Weights of a small image captioner.
Model: encoder norm layernorm, encoder activation swiglu, encoder moe soft, encoder width 160, decoder activation silu.
Training: muon at rate 0.038, 3400 steps, batches of 64.
Data: trained on photos of plants and fungi (iNaturalist), 22605 training examples.
Rows from block 4 of the image encoder of a small image captioner, named by matrix and row number. Rows with one number belong to one neuron. Each number is 200 + 20 x the weight over its row's rms, rounded and kept within 0 to 999. All counts start at 0. After the name is the row's rms in percent of the matrix's.
After each neuron's rows are labels from the 100 images, of 14976, where the neuron reaches its largest size: "responds to" is what is common among them. Only what is clearly more common there than usual is listed. The data: photos of plants and fungi (iNaturalist). In brackets: how many of the 100, against the usual share in percent.
# gate: MLP gate (encoder.blocks.4.mlp.gate.weight, 480x160), inputs 0-79
# fc1: MLP up (encoder.blocks.4.mlp.fc1.weight, 480x160), inputs 0-79
# fc2: MLP down (encoder.blocks.4.mlp.fc2.weight, 160x480, transposed), outputs 0-79

gate.118,015,215,224,200,219,198,222,200,209,216,184,207,243,247,224,200,226,157,173,198,187,220,196,184,174,205,189,183,209,185,210,180,195,193,199,194,195,199,201,184,198,211,218,208,197,181,204,199,199,181,209,189,160,206,183,186,197,203,233,187,207,181,204,186,204,199,222,203,176,205,206,183,209,243,202,218,235,214,178,217,211
fc1.118,013,183,191,183,209,180,211,247,188,187,197,186,209,186,252,213,198,180,193,184,172,207,196,200,213,176,221,206,216,211,222,174,213,165,165,197,214,228,205,188,191,204,228,195,199,190,217,195,206,173,205,192,179,195,211,207,220,222,195,205,213,209,202,234,160,195,200,175,183,202,215,191,191,227,175,217,202,191,162,216,180
fc2.118,009,178,210,208,208,186,183,201,205,202,194,214,237,234,245,208,216,181,172,185,187,203,197,177,152,169,187,195,231,187,190,182,219,175,185,210,194,181,204,218,185,214,244,207,171,211,193,203,183,175,190,207,189,208,185,204,199,200,185,157,202,201,206,213,179,228,247,179,176,198,217,205,217,241,203,200,249,186,182,197,182
responds to: order Asparagales (35 vs 4.4); family: Asparagaceae (35 vs 2.5); text has "yucca" (31 vs 0.9)

gate.440,016,174,199,209,203,171,223,206,189,194,197,202,192,202,165,186,236,202,172,221,189,248,200,196,196,201,196,203,194,163,250,237,216,220,220,217,192,185,193,208,224,183,210,172,218,233,171,160,175,231,244,202,213,196,199,195,201,198,212,184,210,194,205,208,202,214,221,192,190,176,212,187,212,184,185,200,181,190,186,165,200
fc1.440,013,244,198,172,192,226,184,171,216,197,145,187,221,205,208,216,185,164,196,204,204,208,199,193,192,171,211,193,201,183,171,189,194,181,162,210,205,213,221,236,207,188,213,187,169,193,189,220,213,191,182,219,214,224,182,224,201,209,189,191,203,194,229,208,183,199,194,182,211,180,196,212,240,196,219,187,204,211,208,206,195
fc2.440,010,207,213,186,226,201,180,238,199,174,173,181,224,198,165,239,207,205,179,198,206,200,190,197,219,171,205,198,225,200,190,198,229,212,158,233,174,190,208,260,183,209,213,213,205,211,177,195,208,201,192,163,202,224,156,218,194,198,199,194,223,221,184,220,190,201,235,218,207,168,186,225,176,202,199,182,188,179,186,185,187
responds to: order Caryophyllales (46 vs 7.7); family: Cactaceae (43 vs 3.3); text has "cactus" (26 vs 2)

gate.176,011,219,200,201,193,195,173,206,205,186,175,217,214,242,190,194,227,173,230,237,172,186,199,202,196,213,260,189,216,179,186,211,182,182,176,201,185,187,224,178,226,200,168,202,158,227,206,179,207,199,205,187,197,199,185,222,177,216,184,196,188,178,185,195,205,210,227,218,219,221,198,186,201,186,220,176,238,231,219,186,186
fc1.176,013,183,194,197,187,168,233,179,221,180,203,199,210,179,204,227,247,208,220,196,221,220,205,199,236,184,173,173,198,205,219,209,206,204,186,223,187,186,184,204,161,220,198,185,185,184,209,166,203,180,225,209,198,195,183,219,248,165,217,206,204,240,207,210,215,197,181,223,237,177,209,199,205,196,189,207,192,205,211,196,217
fc2.176,005,167,175,202,206,161,201,201,239,182,205,184,205,174,212,207,227,189,223,206,216,200,213,198,217,195,193,193,205,187,196,198,200,204,151,203,191,172,176,187,156,218,223,198,196,190,205,181,200,174,234,216,186,236,219,206,237,193,234,187,215,253,211,223,204,185,216,222,223,152,190,196,221,200,183,201,197,204,193,202,227
responds to: kingdom Fungi (25 vs 3.5)

gate.226,263,202,186,227,197,209,173,177,213,197,192,189,203,205,191,193,201,212,199,196,189,211,193,226,203,177,180,184,197,183,193,192,203,208,188,219,207,173,171,214,204,175,199,220,241,191,214,222,167,171,197,205,197,185,202,218,239,166,204,166,204,199,229,190,197,206,288,197,179,193,187,185,240,190,193,179,187,228,199,265,178
fc1.226,271,216,202,184,212,182,219,218,202,189,234,200,208,213,212,201,168,197,182,209,202,197,193,192,201,243,214,220,189,219,228,215,193,209,228,173,144,197,227,209,197,224,201,198,170,202,183,182,233,218,192,181,189,216,201,178,170,241,202,233,208,185,178,201,177,193,143,199,197,198,206,228,164,210,189,224,224,181,197,151,240
fc2.226,280,235,207,171,224,239,176,190,221,194,199,216,169,175,204,204,192,183,185,214,211,177,193,160,187,205,197,201,223,173,204,209,250,183,206,228,207,200,224,222,200,206,178,217,203,184,184,173,187,231,180,202,198,190,189,181,207,202,210,186,191,189,207,193,191,189,200,193,166,192,193,178,193,192,185,234,190,189,199,204,165
responds to: order Caryophyllales (29 vs 7.7); family: Cactaceae (27 vs 3.3)

gate.387,030,177,188,173,176,188,220,228,225,186,219,206,225,248,224,186,203,227,208,201,195,151,210,240,217,172,220,202,216,200,190,204,209,216,234,207,206,191,207,219,206,169,208,218,221,202,176,152,181,207,175,213,198,193,214,171,234,193,199,232,192,181,168,234,222,226,177,212,180,168,199,196,191,193,184,213,185,208,198,186,187
fc1.387,037,171,183,176,175,180,202,198,230,192,234,212,232,236,215,163,215,216,206,190,206,150,236,233,226,178,218,206,202,198,204,214,219,220,210,213,211,210,202,239,208,187,212,191,232,205,183,158,176,196,165,195,203,178,212,195,216,173,190,221,204,199,186,228,221,229,172,209,183,146,208,193,192,220,171,209,190,199,191,196,207
fc2.387,034,256,232,197,180,212,169,241,184,218,192,177,188,163,232,204,212,188,199,227,178,162,213,207,197,224,192,192,153,185,189,155,205,203,245,211,185,168,214,195,206,205,190,193,223,199,221,196,205,238,194,167,227,197,216,203,173,202,193,199,203,190,184,177,230,194,226,183,190,203,211,174,196,184,175,195,185,190,206,199,182
responds to: kingdom Fungi (25 vs 3.5)

gate.409,017,193,206,214,233,222,209,192,199,204,223,176,206,194,177,179,189,206,205,213,206,245,196,225,214,192,179,211,154,208,272,264,210,206,214,194,171,186,220,234,214,190,211,194,198,187,194,214,171,200,205,174,246,207,182,204,228,209,199,203,224,210,184,197,194,163,249,212,199,210,198,196,215,179,197,206,221,234,200,176,183
fc1.409,014,229,166,188,182,183,194,204,182,173,197,200,198,210,194,211,206,175,225,168,207,167,185,191,208,190,204,222,264,216,202,142,174,179,207,190,203,176,182,200,182,220,194,207,217,220,187,183,204,199,194,247,196,206,196,208,227,198,199,211,188,194,212,170,207,218,178,183,203,202,185,207,185,208,221,218,182,189,187,212,209
fc2.409,012,201,213,207,218,204,159,229,206,183,188,183,222,175,201,228,183,226,209,200,191,190,208,172,212,159,204,226,198,213,234,191,207,210,190,187,210,171,200,237,208,213,227,201,214,227,189,228,190,159,181,189,216,200,185,227,238,190,215,211,221,207,192,205,196,232,224,216,197,216,172,188,182,204,180,207,241,171,178,200,179
responds to: class: Liliopsida (29 vs 9.4); order Asparagales (25 vs 4.4); family: Asparagaceae (25 vs 2.5)

gate.443,017,222,180,201,222,190,192,209,174,195,181,190,162,199,182,223,215,170,161,165,195,212,194,188,189,197,195,179,215,171,202,219,218,180,180,201,198,206,207,196,220,209,219,197,210,210,233,179,223,211,177,186,192,222,185,190,198,227,233,199,199,220,192,204,230,228,215,176,196,179,165,190,195,256,200,165,188,202,197,180,237
fc1.443,015,223,187,203,213,201,217,218,204,190,167,186,196,194,176,189,234,190,165,182,180,221,201,187,203,199,189,191,237,173,191,199,207,203,182,169,183,183,192,197,216,176,206,203,221,213,229,171,191,202,196,176,195,215,174,221,216,217,212,171,217,216,225,208,221,255,192,205,199,154,176,195,225,235,217,171,174,188,194,217,237
fc2.443,012,195,223,199,173,190,199,194,217,218,209,208,219,191,212,208,189,226,224,219,231,183,221,242,191,230,206,198,215,231,180,194,201,209,217,221,210,197,222,192,160,203,185,187,169,191,175,234,181,203,206,183,192,188,229,174,224,195,201,232,193,191,223,204,176,181,194,209,201,247,221,193,170,170,209,227,202,198,209,184,152
responds to: class: Liliopsida (27 vs 9.4); order Asparagales (26 vs 4.4); family: Asparagaceae (26 vs 2.5)

gate.251,137,209,188,238,195,148,167,179,207,187,182,245,198,200,204,190,197,190,210,193,241,166,222,194,223,216,187,185,204,206,227,201,168,191,170,176,231,192,190,206,140,229,190,204,197,210,191,185,204,223,214,223,212,186,232,181,216,228,207,165,173,211,190,190,202,211,195,194,200,227,178,193,173,176,167,222,218,186,216,211,201
fc1.251,130,222,188,246,179,154,176,189,207,209,183,239,184,200,205,204,207,180,201,223,224,187,241,196,193,208,194,169,227,199,228,213,185,201,169,167,221,193,195,206,165,222,168,212,190,223,223,182,197,215,224,226,218,195,207,187,205,200,233,184,188,203,194,173,195,201,190,196,186,227,180,181,158,173,175,217,217,184,218,196,197
fc2.251,171,158,218,203,203,185,195,155,197,207,177,209,194,186,182,201,210,201,215,215,193,220,205,201,180,200,243,242,185,193,197,243,226,191,216,177,207,198,219,176,209,211,229,194,190,239,204,203,212,228,217,185,197,194,184,191,205,213,186,210,165,204,202,162,175,188,215,186,191,183,213,191,231,212,206,185,172,250,192,178,204
responds to: order Caryophyllales (25 vs 7.7)

gate.24,014,187,183,210,215,253,189,209,188,200,222,143,238,192,181,185,201,196,199,179,187,214,204,206,197,189,162,207,176,206,199,202,226,210,221,205,194,180,210,175,194,180,204,186,217,262,171,164,218,206,196,190,198,176,216,165,204,165,216,208,238,206,166,222,184,188,184,214,213,198,205,180,213,190,171,199,196,196,169,190,162
fc1.24,014,190,241,189,182,179,169,221,221,181,189,237,200,189,199,193,211,211,223,221,222,187,179,190,214,228,185,192,198,198,194,163,175,212,196,247,211,245,193,223,209,219,213,230,169,180,203,227,215,173,182,151,184,221,219,215,210,218,173,197,152,224,211,215,192,178,199,187,186,225,166,223,189,186,218,191,212,217,195,184,202
fc2.24,012,188,182,204,229,199,180,216,187,198,156,211,248,192,174,234,175,180,197,210,200,191,173,175,224,195,216,228,190,185,193,178,209,195,159,196,182,186,220,221,195,192,231,205,206,178,200,207,237,190,210,203,211,220,169,221,204,191,221,211,210,228,197,186,187,223,224,207,207,216,184,214,167,229,221,216,228,196,187,211,205
responds to: order Caryophyllales (48 vs 7.7); family: Cactaceae (44 vs 3.3); text has "cactus" (28 vs 2)

gate.451,011,206,192,178,196,192,167,198,190,185,240,215,188,187,208,215,180,191,212,228,188,248,191,175,239,214,254,161,175,183,210,196,223,204,194,169,241,209,223,199,203,198,189,207,206,186,151,196,176,210,208,209,242,186,215,218,187,233,207,177,212,203,179,194,232,172,176,216,201,168,206,185,196,237,231,188,204,211,205,204,214
fc1.451,011,207,182,218,188,190,224,193,231,177,230,200,199,188,233,254,178,197,234,194,219,185,189,188,203,208,216,187,205,207,192,170,199,185,191,179,189,186,188,202,236,233,176,161,206,234,181,186,218,198,246,225,230,196,187,206,189,195,186,181,246,195,213,205,165,203,181,208,194,204,208,162,243,211,223,175,219,197,224,194,205
fc2.451,006,215,199,224,172,202,202,185,194,206,228,199,170,192,220,224,201,187,201,221,213,218,195,212,190,214,239,172,192,203,196,179,227,203,190,185,225,201,199,208,218,226,195,185,225,207,150,199,201,228,227,198,216,172,198,207,179,230,189,166,204,179,201,166,213,195,178,192,193,167,185,179,202,233,223,195,192,211,244,194,207
responds to: order Caryophyllales (28 vs 7.7); family: Cactaceae (26 vs 3.3)

gate.31,016,210,181,241,232,183,209,214,200,228,192,194,177,206,201,195,194,181,241,174,196,194,226,221,187,204,172,203,203,178,222,189,222,210,227,177,181,212,214,201,210,198,195,239,203,173,205,190,198,195,174,233,191,222,218,178,201,184,208,183,211,194,210,225,177,201,196,187,200,188,148,182,216,212,194,172,185,165,206,189,173
fc1.31,015,194,180,209,226,222,161,211,187,209,183,206,218,180,154,218,180,187,197,212,184,187,194,206,155,199,181,146,184,206,193,193,186,223,212,218,211,199,197,200,230,188,226,184,224,198,219,202,192,219,205,201,223,195,209,171,172,181,208,214,167,164,182,215,184,189,206,208,174,231,183,200,221,191,178,219,220,198,195,199,140
fc2.31,012,211,214,181,194,202,233,171,198,202,226,199,208,207,187,202,212,205,176,195,207,227,207,217,220,219,207,174,187,186,174,217,187,220,182,213,221,179,161,197,203,183,158,162,192,209,214,192,165,223,218,183,217,173,204,192,201,198,204,222,191,171,166,165,213,174,196,192,206,181,257,205,208,187,196,223,198,198,206,221,227
responds to: order Asparagales (32 vs 4.4); family: Asparagaceae (32 vs 2.5); text has "yucca" (26 vs 0.9)

gate.327,011,181,205,228,214,242,225,198,206,192,191,188,148,198,169,181,226,219,205,221,199,174,221,212,171,221,202,199,213,182,193,212,219,226,197,174,235,174,218,188,236,195,210,185,222,225,185,222,185,185,224,202,198,196,188,163,225,132,222,232,176,187,197,197,195,211,184,191,192,166,204,164,232,172,181,212,189,207,200,222,201
fc1.327,012,182,177,230,195,193,187,225,162,221,238,177,190,219,192,215,212,209,221,211,159,186,163,210,198,194,224,226,174,182,171,232,218,238,213,185,214,180,202,191,219,198,189,237,227,187,219,206,220,219,186,225,203,211,222,184,175,209,211,213,211,170,222,224,195,209,187,173,210,224,197,188,225,176,213,180,199,151,200,209,178
fc2.327,006,196,201,210,193,187,207,215,163,230,250,190,158,214,213,192,201,205,252,203,176,220,208,223,209,196,222,211,175,178,170,214,211,207,211,192,196,210,220,187,242,191,159,229,204,176,216,212,192,213,197,220,200,201,186,178,181,217,205,237,182,153,215,219,194,189,190,163,187,211,215,196,204,180,197,216,208,178,181,192,202
responds to: class Liliopsida (25 vs 9.4)

gate.119,012,216,161,204,201,184,192,207,140,221,230,194,210,196,210,197,174,164,185,225,183,227,196,209,217,212,170,198,192,194,198,195,210,224,181,197,217,177,225,215,239,163,210,181,192,229,169,185,214,232,205,195,211,182,197,175,247,241,205,157,177,183,192,189,193,186,226,200,217,205,210,192,188,186,189,226,246,189,199,185,171
fc1.119,012,184,192,207,199,212,231,198,181,224,234,188,177,208,206,183,167,183,174,174,201,202,192,200,180,201,182,185,204,194,172,164,211,178,180,197,183,189,213,194,239,164,214,167,188,179,213,178,218,191,207,208,219,206,220,172,218,197,199,191,204,214,157,206,201,186,190,196,234,210,215,197,205,211,219,214,186,220,203,201,189
fc2.119,006,207,195,177,206,162,237,188,167,235,215,208,193,200,189,166,183,198,192,201,186,183,195,195,195,211,165,187,212,185,203,172,183,210,188,222,186,215,188,214,228,170,211,187,222,236,175,183,227,222,200,181,220,197,226,180,229,207,210,208,182,200,152,185,205,187,205,188,176,170,203,206,241,237,199,222,185,192,207,213,195
responds to: order Caryophyllales (44 vs 7.7); family: Cactaceae (41 vs 3.3)

gate.290,015,179,212,201,226,226,217,216,205,209,195,219,218,175,189,200,217,190,204,189,206,220,199,176,200,206,186,217,151,204,183,235,188,214,219,182,196,197,191,227,184,181,231,183,209,215,202,189,202,228,237,225,219,203,209,244,183,227,219,201,209,191,171,198,224,179,196,217,178,193,205,198,212,211,192,215,190,213,180,194,207
fc1.290,014,203,202,147,188,183,196,191,198,191,162,215,188,204,211,220,171,184,217,218,210,187,204,179,204,192,188,210,217,223,196,208,180,214,164,247,194,233,207,191,192,229,208,228,185,188,221,207,213,191,214,203,190,199,188,195,181,195,186,219,184,160,206,216,226,200,176,243,228,217,208,208,211,193,195,185,185,213,200,203,174
fc2.290,013,212,214,193,231,218,180,222,198,188,156,191,260,188,199,203,200,208,212,188,207,189,180,167,219,202,185,244,190,201,190,179,181,204,164,207,185,207,196,211,208,183,222,201,190,208,186,204,214,176,219,207,190,206,180,223,194,188,217,218,214,220,170,206,182,203,165,229,232,205,198,220,185,198,197,203,214,210,192,215,196
responds to: order Caryophyllales (35 vs 7.7); family: Cactaceae (30 vs 3.3)

gate.413,044,185,201,195,223,180,221,165,185,213,216,226,216,224,154,154,209,179,215,221,207,201,199,184,187,201,232,197,178,191,230,202,190,203,182,206,185,202,190,161,203,233,184,181,184,182,178,201,219,180,220,181,150,215,181,159,189,202,190,190,208,196,248,226,199,220,182,199,179,209,200,193,210,214,196,189,169,210,223,199,211
fc1.413,045,192,221,174,199,198,207,209,171,189,166,187,183,201,174,160,194,237,192,208,185,208,215,205,191,222,229,227,214,219,228,197,140,189,167,176,197,212,195,189,213,218,215,212,214,235,234,188,244,221,184,178,229,227,199,196,198,221,206,175,192,194,216,204,202,208,184,231,201,174,180,193,189,223,166,188,211,219,218,191,224
fc2.413,039,209,192,199,161,193,169,227,231,172,219,213,229,181,221,240,194,204,198,194,188,182,199,186,196,173,203,198,199,224,187,166,204,196,216,204,202,175,192,237,179,210,220,175,229,182,193,192,169,183,195,227,178,191,168,241,207,230,189,191,211,202,171,208,185,176,235,200,209,174,198,204,194,210,220,223,193,167,195,199,163
responds to: class Liliopsida (28 vs 9.4)

gate.292,012,190,204,175,214,189,200,141,190,210,175,205,210,176,189,180,232,222,176,199,233,194,233,213,185,167,220,136,200,190,203,238,211,169,221,195,217,229,199,203,182,203,203,232,179,220,204,215,196,173,210,204,162,197,184,196,171,209,215,185,196,215,188,239,227,202,225,224,199,202,215,224,181,180,165,220,191,214,195,201,187
fc1.292,011,193,184,204,181,177,218,232,201,192,226,201,213,198,229,186,225,187,195,200,195,176,183,191,224,232,170,207,189,177,212,192,195,225,215,208,197,225,189,179,205,223,222,174,235,224,208,186,203,187,226,190,219,220,193,200,235,198,168,210,208,187,193,167,195,202,184,174,178,220,208,201,171,211,210,204,219,190,217,225,226
fc2.292,008,197,188,183,219,213,198,148,218,208,179,189,223,168,181,196,212,229,195,184,234,215,205,219,191,162,214,161,189,199,204,232,201,176,210,171,225,227,202,211,186,194,185,205,171,212,197,224,217,180,223,237,176,209,187,201,166,216,220,182,201,221,189,221,207,187,210,209,198,190,201,234,185,165,157,242,206,227,208,216,209
responds to: order Caryophyllales (50 vs 7.7); family: Cactaceae (48 vs 3.3); text has "cactus" (27 vs 2)